config.toml
train_examples = 39062
hop_length = 320
encoder_arch = "vit"
encoder_fused_qkv = false
encoder_moe_every = 2
encoder_shared_expert = false
text_encoder_layers = 7
Rows from expert 3 of block 5 of the audio encoder, named by matrix and row number. Rows with one number belong to one neuron. Each number is 128 + 32 x the weight over its row's rms, rounded and kept within 0 to 255. All counts start at 0. Numbers have three digits each.
# up: expert up (encoder.blocks.5.mlp.up, 4x192x192), inputs 96-127
# down: expert down (encoder.blocks.5.mlp.down, 4x192x192, transposed), outputs 96-127
up.19:163171057134140063099122154087118150133151188134100093040123066188112203104132163149145126110096
up.20:114166086106149180114140099115190142111075125140087079144123221138166189187090137083190105038132
up.21:149078158166156116048171187108166121099152072148121120127155133168077161146071154105215110117133
up.22:126123169153132104124094125157169179155151150119153150085146151137114135109125102164111160066143
up.23:120148181076123124166107119129142133135110153100081130092118146115103130105183125127160140148049
up.24:168104127034178140132133137158134114087069138151112133149126095103100125206136134139120140145140
up.25:156147177120097138104131192186114182114082174139194096095133087114129124059139113148075157159105
up.26:125064208136134122141156114143131102105145152155195125161079126170113125167189160100150128136102
up.27:070114119122114140120159103091140158103160112153140133146137162141161112139048138148140119105161
up.28:079082116128092120150092141086150120139171113092107134129225141111155110133148136074121165158100
up.29:106064074147107134126152100131116125183147151134145123124133119117090113141121114093169120151077
up.30:162217110174137134144128149100139120160176147167137158116076089131152124151086125109143097196116
up.31:085151090142195110129120069149117107148145184120164146124101147213111072118125091130136096151177
up.32:107161092155128169130135128137135133161164138144114035108131154143187108142128102153179169145102
up.33:164131077139124107149106164104111188114130079141070133115127112066106123159177154098098168116116
up.34:091170106146120141122175117108107125078104122130049094167105107126070087050143081177135191132180
up.35:149113186199088094059148134135124163126143164119134080144109080138139137109154098090152140139082
up.36:163107156109161117136130094119123070118130081142169146106151103180121171158107169182119169093121
up.37:145171218140099118180055150111129133189163147084119171118077059116145161165103158112090131200103
up.38:171132164106129134114118107065074092130116159130164145142055117131101039117110166116129083119156
up.39:093137169140131167172111136116149181126121094112108114089122153113157110164161122143107204119093
up.40:061093149121103153161078064076136125155161144137134170134135116141124140165148151176112076099145
up.41:193152124142136112159119164136136118106157152104132137130075106134133108136147076159178173120125
up.42:114152141098079161166139102125108110125153160157131127070115138108127186136173166136115145084131
up.43:110148075098103097150158119059102139094122147135082115121050130176107163139084069139099132134093
up.44:165130119116124109136063128144138094129117119126075105149114179152122141146118101145167133120099
up.45:143137091130126101062153138116142144141158101107145156121164157158148100177154096129118129132104
up.46:155075158112146097082140090116145137145120143095183128130185110159104098071083110160161137107149
up.47:121097077126178131171118141086100141156175159152146163153155124158092082022171149082092091121127
up.48:126154106039096153106125139128162126099114156135083114146104108160111122170106056108168092131165
up.49:134106108199122139135155120109138134192144140116134146161069087087157129120169132152100091111142
up.50:121094130181087093157118103103152121090181083084130126060105107123147115160142121143154170118137
up.51:175150173121132083140135153096145166134121081088198127114138115068138181105166175127146143121138
up.52:067045117121099112087152123151136119059129161199068064147116123106136109104147171116079111091145
up.53:149140084080176159104162157088094137089095184135147084130062116185117124115092137109103150135060
up.54:137147124140137143104122122091121123046132164117122155015178153138140094125090088104141128113152
up.55:138180118112082077094087152160152142162112114113146093155193147103105158064095222151168035146123
up.56:142129129098126131154121178138078163158137104070171112146138139145127108124135089129145154075106
up.57:090136099087133182126168115096119097135147159139127106068089126132149124172072092131098160171100
up.58:115111103143163130168197151117131123167070121130127088124083103097119134128128149104143116078168
up.59:071067089098095144097167137087161109102098121129169114132116135113101126099128182187175189174060
up.60:138113178165100075066198103174139131112121126125097115140148158109085192127076081156123155084116
up.61:156145186113153138105143088116101141149111145139116123120168123133135086137139120180082130111096
up.62:091158173147132094107076135145139174162122120084134107107156030135110125178169151151094165108082
up.63:096138123071121107151157133092197156130090174103123128138113137129094153139132125137133145156155
up.64:157121177108171143056147157129128114117158092126145154094132123136050102111119080104127155112137
up.65:182136083150133128152134116076199089122161122113197084091106150093083159143144149146102144055135
up.66:108159108084114115115148182153135096142158127105158090125083155166180186106156116112079071096118
up.67:097084115157096097137110154146088163217161140147160070123128072110143156124171154101151151105177
up.68:112135133143149109103061124085182175114136154118157111133130135088105130190135139084061155137096
up.69:134072103085158142104122083116202106123127108122091087051176154184142103098142152150124167175114
up.70:080096110119123129147085074159132128092142121144209115075148172122102153105122153146161124187081
up.71:171090134091134195152165219121086131128123177172147144154098099160138105193081106152142106070128
up.72:113155174119118119093088105070126115136143076106139134103103165090109089148152150106167184130149
up.73:095142123131098165136098140139144104094147110124128200076095106149079110082169156127102150077177
up.74:157107139126104101101157163088104135137133139156076093101143120107137101113171128079123148087111
up.75:135167185123175140201162128122117126140109167136134070122124148137076138117113138059063060109144
up.76:126139120114153145163183135134144111192133126051170142107120141162089144135103187130110121138142
up.77:173118129213117133142149111132086117163128147129147109181114096131114135085137053170124086137166
up.78:077131093153153193163119154123143125092103140145122186115151112144076129112075178116075123155102
up.79:146145135114123126128106152159141145152089140121178109164116161068168146102089158119125193151100
up.80:163116169146134116133086179171132133186110118137165088149067146116126109144061155112158177135144
up.81:099108128129138041184094100177152134131191094184128057164101162122185121109169201159150097092104
up.82:182214107118158131129147097154143128146083114105112115132116140118110081138142119102120138120154
up.83:130122131108118129117145096126185131112177138158117141130117106077146100157092091082086138070092
up.84:159127132163166136082170138188162171139089177107121100171081159145145062182191147141115176149123
up.85:146189070108121090125187128108101107154063052172117109107168126170160130093181142122119080116127
up.86:105133091081105109161155147127080125134175133129093069133154150162074097107158142186125102137101
up.87:125120079170109091088096092128107116102184146172035082115131120076120101096154152108134171139146
up.88:118197088090144155113091174119174144124104172148081095176086128144098117131133121132112166081075
up.89:073132127121077157140124115077151154181142186197131123133137128102133052146077126166140179216172
up.90:141152071129119138120094126071096121076094092147134176118206151119095137152181119138118161200116
up.91:083087134152156078137133172150129169171111101120183129154121114117090108113090167129195103133098
up.92:156085128109144143141159132111123112094125099136149174102161110142108151122155118120123139153120
up.93:154091125183124176135137101136168154102077086144109162140147195091061130143122150134112137147072
up.94:150120175104162119145088105193099062157088160138106072143195125120190062118102147141172065097134
up.95:122137144127118101143098092152146145141053166081146164149122108126196157166082147122144178107153
up.96:152148213106091109080155068112125115116147141122178122135131179135125148094106082182118074110125
up.97:100167074069126153145115164129085068059169147174223118215154141137084123096099116118074092076207
up.98:147150136120153087141110133132200091153104085124153123129164144214163119164101100141150129147139
up.99:140149122089071079116153159212137092158155098113158156184111072129088112117080182103077126136140
up.100:178137159127157128165109160107126131100126101131165125092141026144143151096180113201120126098089
up.101:095146073149180104113164085085107146083151124147165167154122130124156136093144115164175118110091
up.102:099178150065135154159140103107103137130119089147136148199144148163173162083074127168077161086098
up.103:160139200100088187079110135161100071169147132135124085121131124157195067108109138146150145127127
up.104:127216122121105092160157111104160147115116169218125155091121147145128128125111104102144130176088
up.105:088111146069164136119197154130102148090111103151113147107194148139145084121112087130119166081133
up.106:047143145131083116138085108138148122153171114179154157109150165097167103151152121107068135182160
up.107:148070110128151072098103144166129124146119147188132180095122100098103159134124135162119125143141
up.108:056133110167164157090165134131116142095142121197144134156120070129174101120113122138163136116139
up.109:100100150119145119105154120126135173196118083103147074194146161162175096086124198114133115104115
up.110:113172113134121101109115114174123133200103119121157169182093112104123124121132163130071128142081
up.111:214108149124159125089085127192109133110142059090108157104180092174131123065112116154165121122119
up.112:136097147112130098090139113129128114101131154113179113143119131159120142194112169137104124168049
up.113:153131132150174131169144081150128128108135136119168146136124151184105129083136068120097156142111
up.114:136165204153110088178118108112186125157144116068137140056129154111114140091123137048134185116118
up.115:115144083128141104126158177188090146116089076126145197114143155112120142212166134088120123101157
up.116:079145133175141127144161118123151118146113200150187103075075193130127115121093119077082104034103
up.117:082174072121132164168096116123052167107123166146162082112154152136034122148112163165176137124172
up.118:085090149128155155135093158162168083091124150153060109069122073122098099139037160143124071167178
up.119:132161181095086106079190182142078125071164125154126102089095102109121126171108093096085119120091
up.120:142084076104110116112097128123121151076100113158145096102134174081149141137124129162161118090125
up.121:148152203128121135143156097157113105056083111122117138119172098072107148094120176114174134109080
up.122:131147132124065131163097089182148130165167090109159143112175175101135136116105163104156119130179
up.123:098088146204074147140155194128129142086130114184140149120115155085143103069185122150184088159133
up.124:162093159164165113170083140161147114102125129091109053146071155134118102105121084134151072146099
up.125:084131120116113120132107142129118155119173143172085085099138105078153062135129176148083122184139
up.126:105115099131131117166183127153136113159123130073090119093096138109108102154168111144119123189058
up.127:139139120118192142137096092157157139196157161144119175138166107131076172138112101107154071106176
up.128:112094174122105171097158143139183164098148122139094131137070119159107122100093132105116092209161
up.129:084154164066144143151108134103135129140139074141131154109148101117066115121124147151174171158100
up.130:153150167079134140146106175072157110123104139137138070181165140196122165118114102098147118104143
up.131:125168148152132137099147155098093180046146131124076110107125104116062121129132142135150140124114
up.132:100158164172135184144123096169182090046103124092095161134158168162083057178147121088177158146075
up.133:098096149136088124171168123166115178136149063123070155176082140131099131124129186135136112080137
up.134:143092132169144102162144159104110146169140091070181115117116150087204156148195134110164110104167
up.135:067131167174120122152101151082173121141113169165128069068154152159073117154136168071081091106113
up.136:136120092203168113127130166148124108161113118121180198213134076120147145135093115140159134145112
up.137:068105149098155125199191101150088131184130103143128106046048180151181161155131111159182123160127
up.138:114132152133141161133121130097056079173115131146156127156151098147185105100145084179117088117130
up.139:041138149147125126112144189134164147145113130041095178113078159148112179104130152191086115121185
up.140:119106145153219132138127129111177117111085148139091077147127143119073089126152083098138124127196
up.141:184130094089127167127123189121148117146172171107154140089079114123124070214136152124125079087120
up.142:129125116120119183137118126132070138128091159131110111153079109102078061073175160100140169122112
up.143:110111107116109144093126177127169133140153153094118162164145107113118154183119101184145089092143
up.144:176140137106085090141145152107145099122084167107104108169123119175090116118123176168114140048106
up.145:175167171131140126086175148079124130171144102197192129147188166185154105114156147117119141096098
up.146:141134151121120140084152096111109139168138195062139161103121108124151069147158138169128125155178
up.147:148159199085104152175136171065129113070140055134170098116086138131118127132110133116078078124113
up.148:161135190144071105131127092136125088092177180173092171082118143076078150167131138147135161163073
up.149:112148136139143114110141113134192152107115160168086120108175134102133111111116159069120108098132
up.150:087181119111096099113146083122066153140187106122130113083125096113144175125156171158105108129132
up.151:127160145158078119147082149143125140098143115172102064176145129117141116154120151143125062125159
up.152:145177122095132187139133077122113137151076103157198191094170119126137186097121139162140132107118
up.153:100141111095198129074101074059066127128149151155110129085134123132124106087128063152151074111144
up.154:152132126129139076133164161095104153168167176066090103093132098147127079150078162101133149143167
up.155:160087156126168153086166138134105120172107157108143106177132056121098127077136122099113123157149
up.156:177092107148114106116163161158148135124093126126187159177108085166096228086130124136167167119120
up.157:089165112121156115108173134148110086089151075141155115138128103158136129124114146133129151146138
up.158:079127105104124171112104130036177098139123123175150175118092075114102109117108190082132128147133
up.159:106210085188192127125173101070097111067081150088105131133108119131159120119089119181137147126119
up.160:165083122139096128143068193123153106126163146077110174145117074165150118074119123165114087171165
up.161:156161128132075196139113057129156163105176131077171101114132069191134158128069168167068095155105
up.162:118147114105130110128135108098091135119104112160101167168065117151135119120133109110125164103113
up.163:136072152180115128124183177133066102201210163102133156077114176143161127093142179162135071113146
up.164:193143136134131152132123127183092136134112144133144174131141092094082199137097082089179078104136
up.165:136091179108046114135074132103169167148092123127139149104092159122068114198101151151153164123104
up.166:111111124122102107101160149135085166100151101058086119128139116167108137121060137140139152141140
up.167:064137127149131144176144160084116069157156121147069131108116139111134138160098093173119170170105
up.168:119149086146152133107151155182153199126174124162170087092169087156138071129133153149067147112099
up.169:086132098129184155075139113146080162160089201142145147135156147157199094166134097129160184105096
up.170:108113183110150130163135092114136097100110127139137123152110132147134088081042137108121124175163
up.171:094179148114141118102170134092114162142194130188119079101077117114145202139089065182138100141104
up.172:088154084099113182123132088093149144149146157184212122087147058105124136086121159080146128148106
up.173:167127104164150112117121178159123129134141095108104136119091132125164209106099137133144143125128
up.174:142122100099136115097141143132128144133081140134112097160056103172180102105084086134070096159186
up.175:100115130131151126064175088083169163097121112122130083081122090098150156150110086125128146121177
up.176:149210103113098088136159161108133121151138131130177143118105057073096152113107105123108089159148
up.177:195099153105130122164090119176111135099111110155118115104052135111164167195163117159115137088130
up.178:129116135151165083136120107161131149117160168117036116151135148120136176140150142150184064105151
up.179:098099129120131088107077132182185100116080132130091078149146134136116088093105214089089104094096
up.180:108168130114139145121117160151102134077155120124125065118124176128148106129160194118135187097122
up.181:148151117172031165128143168112073137074123124151071144121122166147104148218129146135181195107093
up.182:178103220172138145138089120085202117174169059090063099146136128095130146132098133116141106133114
up.183:099125118116115125157178141086140112113106207058168062155123129156107107139134163086136117091122
up.184:096096137128143156147103121158131198125132115169114154106065141111149136143126165132137110123123
up.185:138181113036123133163149147156150112162110163086122177189139170129104094062126101157149137102145
up.186:159198142170129099142175112162140135113187079173100114149168130152140189063110136084152131128145
up.187:163183107123163080092137129092127128105101095120161078175146182124107153144118184135161104181128
up.188:141116140119149184163171108082136098164147125110091144118180162074177122154077166113127138203123
down.19:180127142106105079053131106136133065190159140132118120140143152102123147137082161126167164158205
down.20:145090127149148107121112146087129035114152138152120131113154069190142096136150147101145109166126
down.21:169116058178110125154134096129136111147130180126206137162084123096164119153073086095159144177136
down.22:135142146118119072120151146153143116138149064116169156182138108100122134136068128066107096159072
down.23:125125119135108148131072109094110195102109099120107107139167186111157129158093114176096088121146
down.24:147129136195102124127163181101102110144104105081187094095122130122129170146142157073094163124123
down.25:091113152098109102101092146186125158172139122119094175035141122166118102096182116129121125119122
down.26:177150109073127167150144158144135133135146088132071172089189119153133086162114153147133144117158
down.27:112120156119189091067139085140121089154172122103127124116125105103128181101130087114119125108061
down.28:069137117079132137105159123177148101138065129115135064164130086096116185099148051135132100105156
down.29:165111136115124076142093102093108131128136136116137146171164123135114080096140176116071167127122
down.30:075202128053150146120098134109140093137161147099185168086112155144133134125141191058139127092139
down.31:120154139160165117136124128045085107120186130104118174177155083148166124121153134130070089103117
down.32:147109149134173076095075153132115086126163076097162122107123160134155100154132104161147119108154
down.33:154141087175074124165168114130068083130099106129118124158132123144192129137139150157116099087148
down.34:119163136081043085159144125110125150089103067083142182130140084170102127173146123155154117121127
down.35:062180162169111108094099171139095102153099138123179139095151118133086089140079165140110077151142
down.36:158165062110149111121153150136190170167142154130087155118162125091125124156228155112141167147172
down.37:123164176104134145137148145114164130111143089125116117115176082132129200093099156209074149125154
down.38:111116097133151125157136169140138120153140099147170158159178075079105153081139079151156122099103
down.39:129145177163178137109163130134098120090107110113113117110092121151083191095111064111141102138155
down.40:111134132084148118051156164152133118076127171100135133194130137136181100159122117106140142090132
down.41:120144102134108095119166091143090106175148140102083130188174161120136119113090142161074104102148
down.42:116126126095116173122149104133150163158061100167131153164153170131146109116108090164108144144099
down.43:156128114133102098114080124158103071086068120136187156150167138109096153167169177121153138139091
down.44:161111160110138132108207074161152115101104120142130139160128132122160143134136023137120131115111
down.45:111096163125162134125126087118083107125077091119164155110183184113124178115144160127089165177134
down.46:106193213142154088105151177107132153065119132111168151122127178149099141139130173073131149207092
down.47:108135145142135091159104167082075128106112117148166135142074065085080102088104159130158119087121
down.48:102099134099156130096130109127116148025175132117081089159125144092154151165080168121131166109084
down.49:118093085148156110118169096051133124065085150112082156141084170126121124131124141137135086152118
down.50:144103185119215128077146142137133076171174117135119151168095124137094161148107101163120104114105
down.51:111129117119129186191089112102157099132157107113056142129120089116070080218088186145176137182120
down.52:086141135145115069107098147144163155191125081100154144103137107170159192207168150085086074104142
down.53:186117133128092127087150163214181126131170117113135123148130152085095107088142130106152143095156
down.54:157116108153123184111151138146111115143126111150083155189158150182178193061137147150145146177142
down.55:137132103119167136192095165149168095138144133156127133091133147123144125178107112052129174114053
down.56:106053152199126049114193082126177111141165177114091132092116094121151157170131116152127112148108
down.57:115124103156157144102133130120073154102154128103165156156153166133139134107125123098181142086062
down.58:153080111143080078144141158119121146085116169167127149142082172129134135127133139104116129201104
down.59:139139150053096111100091121141140161109023147143031165080144102128129149123107140094147128148221
down.60:135082121101141159152059189147124087141132129134110164082116189196173136151200167121099119144152
down.61:124092091162114173107070127126132139096104092123136110093185187163089143121139102058076130173133
down.62:075094098107155059183099099135125176146098084123150127115145132155110145150092063094134188122143
down.63:151130143052137153137151146111093138131125119165165093138104169133110112157121130129126160138094
down.64:118212104133112133108083068147112140153137120096097123241093131085150104121116172171167107085144
down.65:085103178109155094109058073091143150191077077135152127157114148079163153135120099075132106062081
down.66:136094194108074109115159140097132143134133096152110147100114100088092123107161178103136147127137
down.67:136078152112141114125178164120113176095089186132073128072081156125161111123179124134066139169132
down.68:135122192098045197118161110108110138136171119140142114139161152131102135138118112085169117106113
down.69:174113174130123137057109138168090115082133133145087156138160140114173152117148119137142185090151
down.70:137089137132125162153128151147138150143111150133111154132140109182070121114187094107112123086151
down.71:130107064190170107151192100070188088156097092116101117120117155146115197150167151144127149085107
down.72:176139110121128102100119069091139099228170147151147156109141139130120133156127116143129126132126
down.73:123184149164189137115161194126133164135134153077136145115128149112128174122068145150120077157091
down.74:114149083095121100068123162139109123181139118127161153147086132134140144110145095127209079130158
down.75:101108171130110141143188157147146158176085082145148140091171097109185108112157136125089114102134
down.76:102114200127087097125150188123176112134125156085089077036155112142159108100128099132070151141133
down.77:137099137127093123094142112184141084131162138138130155085115119136174133148126146137120107078156
down.78:120129129146007143121099106178098129110116061140138110168145186174120119105176157121206162095116
down.79:142128122148136150111156148111108093171136074149127101124176157158119117156133117113111118097137
down.80:185126121135045172185168140197159199139165091132122177111146064153126110206156141137130097160114
down.81:134110135093116111116166116100120118080113138121100127066116110141171134133075143168131109102127
down.82:115127132100084120129155115131131094135128127199102116161140144144144112060133161164119110066143
down.83:101139127118132049105092162185165112131112137057183128142206115186171121124197147134070146187090
down.84:121095082082157176115029180115129124190146111125129168175155079101126158131082151089142186102130
down.85:113107121094137074145106163149138085106098150173127088047094126137084140144152138081089090181140
down.86:082133171102153110102143098144050129097090089090145130184082128065123166096144097095118116130073
down.87:097114084125072168100071142108120150116157150124131191164133055163097132149125116092183081195136
down.88:102129111151112103151174149121072174224098101093163111105141070173168132167155107117173110116138
down.89:134158100070097145127066139094082124107137113167141114150133131139104125059136144099140084171131
down.90:101123149161142105135123085082123108151121130190136121095058118097097126063128096154169151117180
down.91:134121150147093090161124129124115103057179127169128136138181110138097102156089171135154149125069
down.92:113137148137150119152170122127132147115064137125121115128113085167167093157155162150117065071161
down.93:129115153119157154157145130187120117090127121134155106185117092111153191109076097111141134126181
down.94:126109128081149116134133123146170136120191114131129081093085134123120161130149158110048170134111
down.95:159101088135086112156106122116116060104171144132125125053135166110121126164134115148091148172044
down.96:118131107111152161196059118135122128126087132153090081192087150159104140134153157129147159115107
down.97:155188136159155151156185152132098198167114162117142176141132099127094146086129089067122156133102
down.98:117110135097121060092097093097066162117159158160137111127126093181140099151126192076103092165086
down.99:144146125092135221122153107139176189150102113116121124091090110147115104114111103145187185134141
down.100:126111210181112110100138090106186153144095113122074116147092129068155072167114140117123071162092
down.101:083149117106144168122118094094132122122140152136098144161059108131116145115158104106107121118157
down.102:116095156158148135094171170173141156123107134186111077160121142048126158103193114078126097162093
down.103:185160088104101116131053118139093155139168140136190150101121144158122158127119170160199090119140
down.104:151091108121144154118087154127081064111161140139126140126078123124129128111179118111183119094131
down.105:146210081180165139101029119058135153124215103102146130140135143100161134166158143110105109152148
down.106:148132152136130124153081112123163137130119115119109105113124132116099127143157147093152180104124
down.107:140161167117104160114132145113117106144075096094074137141163187145141095177113104098183139136131
down.108:106150144142107101162165101093135136106155203126107128165117123116058127100172188113157095175117
down.109:113146092122181087167119167146169146136118133161196104119092147141140169128161133099118133158155
down.110:060111087102095128160111200120115131083145147122159072069127185147123078138134082100092076135155
down.111:110184126097106071128132139155101128114172145071148116140101198137099100146088111138144200162123
down.112:123145098097144151136158090144113128165142125139095090152105163141099143144101137077172169156099
down.113:142118136126115186128118153095077110102110124145148116098124120146223132143133136145099092136112
down.114:118124157139107165145134131141125091132098137122143102141186138146097109127181136154150149160153
down.115:091126114096113077158128125059093113123147140115135093139066097145077110152164088110137151166127
down.116:129129122077104105121136140127139094118110131120108138146112118127109098154145125168105134132180
down.117:122143134097130125106141080204150119089199127107110168170177096066190159103090096137133171122121
down.118:075077100138114073123113135185146100092172134144153151109153183072136131144061123130115134134106
down.119:116139108122166116167133103153133147094095168086140144170192117147103140162084129136098132154067
down.120:135086163178129131132132120080140164159134170123109165177167150117152086136161119138100114135159
down.121:102179152084104128201160156101171107136117115135072152098143066173129078184079093089144128121141
down.122:147114166084149076161072110126126126074094124141061139198153183105055150155180131152106111063084
down.123:122118189134157110140123092100145115088108107147085129184145133177116136107094192148138110123105
down.124:126057112153121122152186111167161086129131094149167159120089190148107150128119128087153084093139
down.125:176128140144099129172077154105065154178100047133141087182131146135074182071073090144141127144132
down.126:104105130121087164118124086137139128149089122128197138141128172145049129132128123157102173147091
down.127:090133115099145117101182131060106107080128113175147189203122104126170125144126072120096125110158
down.128:090093143129063149147163155136133152171172125132129150058134133172134117097079147081148079140095
down.129:142113119140121172103122156131166135103132085149119125185135140145110102178120157147136137109159
down.130:125109184166124133134093094115157153113079138142106158079131137112172090139172158118093152089092
down.131:119166202146110178104108151110137114072109091167145139184195135153163101102071147149128098117093
down.132:095132141103082074135124149115117123166118129185100115106131106141141175145193172125131082127167
down.133:150130080118146188120130104134123138058107100079110135146144153176152128181130082170148120113095
down.134:041171079101120083164106125087145133144126196126060115148169144127171155161167096135092114106147
down.135:153111153083082059103148076115165165142114157104107150121119129145163130147165166095156115142133
down.136:105124130113070161118183151168144146121187140082163141044130166137107102115136127128123131157150
down.137:079095190127117109091074129117094104128157100083115120161173104110107144143097108160081150095139
down.138:112144148148167147157128097128144136202128101082166064183119152146125170132143115146064158080191
down.139:143110093134101130183102171114145182115080101217066136086140147166098090137134110154112119167159
down.140:082149136147118168122154093118130110162181061105150135153141136197235134159082139129097116092179
down.141:144106124112135080134181072103092157148135102143128145136165117149121107049137106127179172127151
down.142:099059115132123145097163158130124106165102100119126159129114083085166147095133155138134049095141
down.143:180143110177142076114086147108083173121093115192151127121151153115090135101087107078077182149073
down.144:121154101073131154109122108129096179135156122073205107159152127097096154089101095115135128122175
down.145:135163117129152118146151169098099130133135188115153149174144159015149104167101133161100153173139
down.146:133132079112160116123095166094124075166165127086153099125154153101087128094082177152102173106128
down.147:096095079170092129120093214176105161152088164122142134127153129117099142114169103143134146150170
down.148:152119152094106159110120097148181093167173093137096100158159190128174142078127137105211148144120
down.149:096083126146167080134143127133128095152170127117154136123141130204184118167098092153135114145149
down.150:199164123138180132163132166147181122109093154150132133155097129158177117131164144125060089225098
down.151:140109171074169156166163172072156114132092133146130151130087104140110144109094120153134169121086
down.152:122128123120164200165092178140119130115100144098103110141104082106071079180106111196046143090130
down.153:143122104162095120117140161132032148129152184112129128177136156132161201162081134115185148123106
down.154:145178129148146134082137120118171168109201112116122118136178181075146147113179188156171128165133
down.155:118200106114089166175045091110135217145169172079128090138072138113196114170140161132069151138127
down.156:162093117112146133171158170149143139160125114120106147126112098146139101134098106096101149136123
down.157:100096104109128078106107078098175175123129085094088128221075139181081144133162120163139117136129
down.158:093089111156155149116074156064062170160093160124114126181134100093086100112107093144177150142146
down.159:162090132113123132085143132137097132091088169133155162109134140097111178072098097143150145108043
down.160:103143123164123103181114138100113133136124093140149054162099122134081146147113132164170142110105
down.161:143130121122102085105052102140099090110126116218155126112088144171095137117157152146132130156125
down.162:118093101132095123132142156115151196138133135133108137146122135127105150126113091162134147109100
down.163:116109124171124117137096102131123161123089054095159124127185069121144210118117124194127125203085
down.164:089094158136103113130135146078164106190114142135072134179125108109196155144117134123117168015179
down.165:160107121139176168092098095151073132118170128119101111161143075127129149143107188130127175135139
down.166:136146117135186134085107129073101129118070158110151112141118092138095134163136127173123137104136
down.167:157064136112153149112084098080069133115110121132145100171122118097092144121160103165144099134113
down.168:153150073142076117067054096145138153164086101154177135087148173107159139156178121089183149151123
down.169:104077147140095109088186128109131126138122075046086117177114169080129115128135131156083134117092
down.170:084179103120150163139102174074133126117169123107110141126077125133095124156129141174196190128113
down.171:138178119109139170084061086142145118108116131172103046127100159120138113114139162143125119149154
down.172:120111155141128131113091121112084063150128111107120063156150101146130163092109111101100154105161
down.173:168116169091086090145089112149143152115135189089096047064109084105154136111150115122124150145127
down.174:105132159142116163129124118121067148099097110165110135160116164134092108121193149109167138094057
down.175:119131125124110088139094099111105120133220113066137194107110184149135089180162086143127085116095
down.176:068129125139137155150111154104108091147134156141119057092119173136089128135176128060167143142122
down.177:137158090108130061098109168113090135101170158156103134143136195137133124121175149124143131142155
down.178:160113049064109119135137183069163107114120110146128123158172131165101078095138079117138158115092
down.179:117202159128176084148144122154147179176127083167128118087158129131143100111124142145200097119094
down.180:184137134117146114142133132159139107139094102112081169121103125146134119111070143129147113139133
down.181:172098088094122154164154128155098084116078174136091104200131144097119100112104086074155125142123
down.182:110068089141116164160107136187198128139116130115128113096136120201134109136170147053178142119156
down.183:062113143198085140121140094152129093120108133111178137078077076128132132119093145112088103124175
down.184:090167161115150165124109084188135114128120151169129087110147156134142156085148110124088141155181
down.185:111130111159133074081169131079090129088125139153211102118096085098140125150155071101074124106124
down.186:127104107113126185101173180126131140101069165120088133146113112153176103161114122085104100130116
down.187:137105079136164105142088146076133125118167154134109116125113172136097148099138068153154093134099
down.188:140124078109199141110144121099107110110179161100094076128062186141157120118119157119097158130175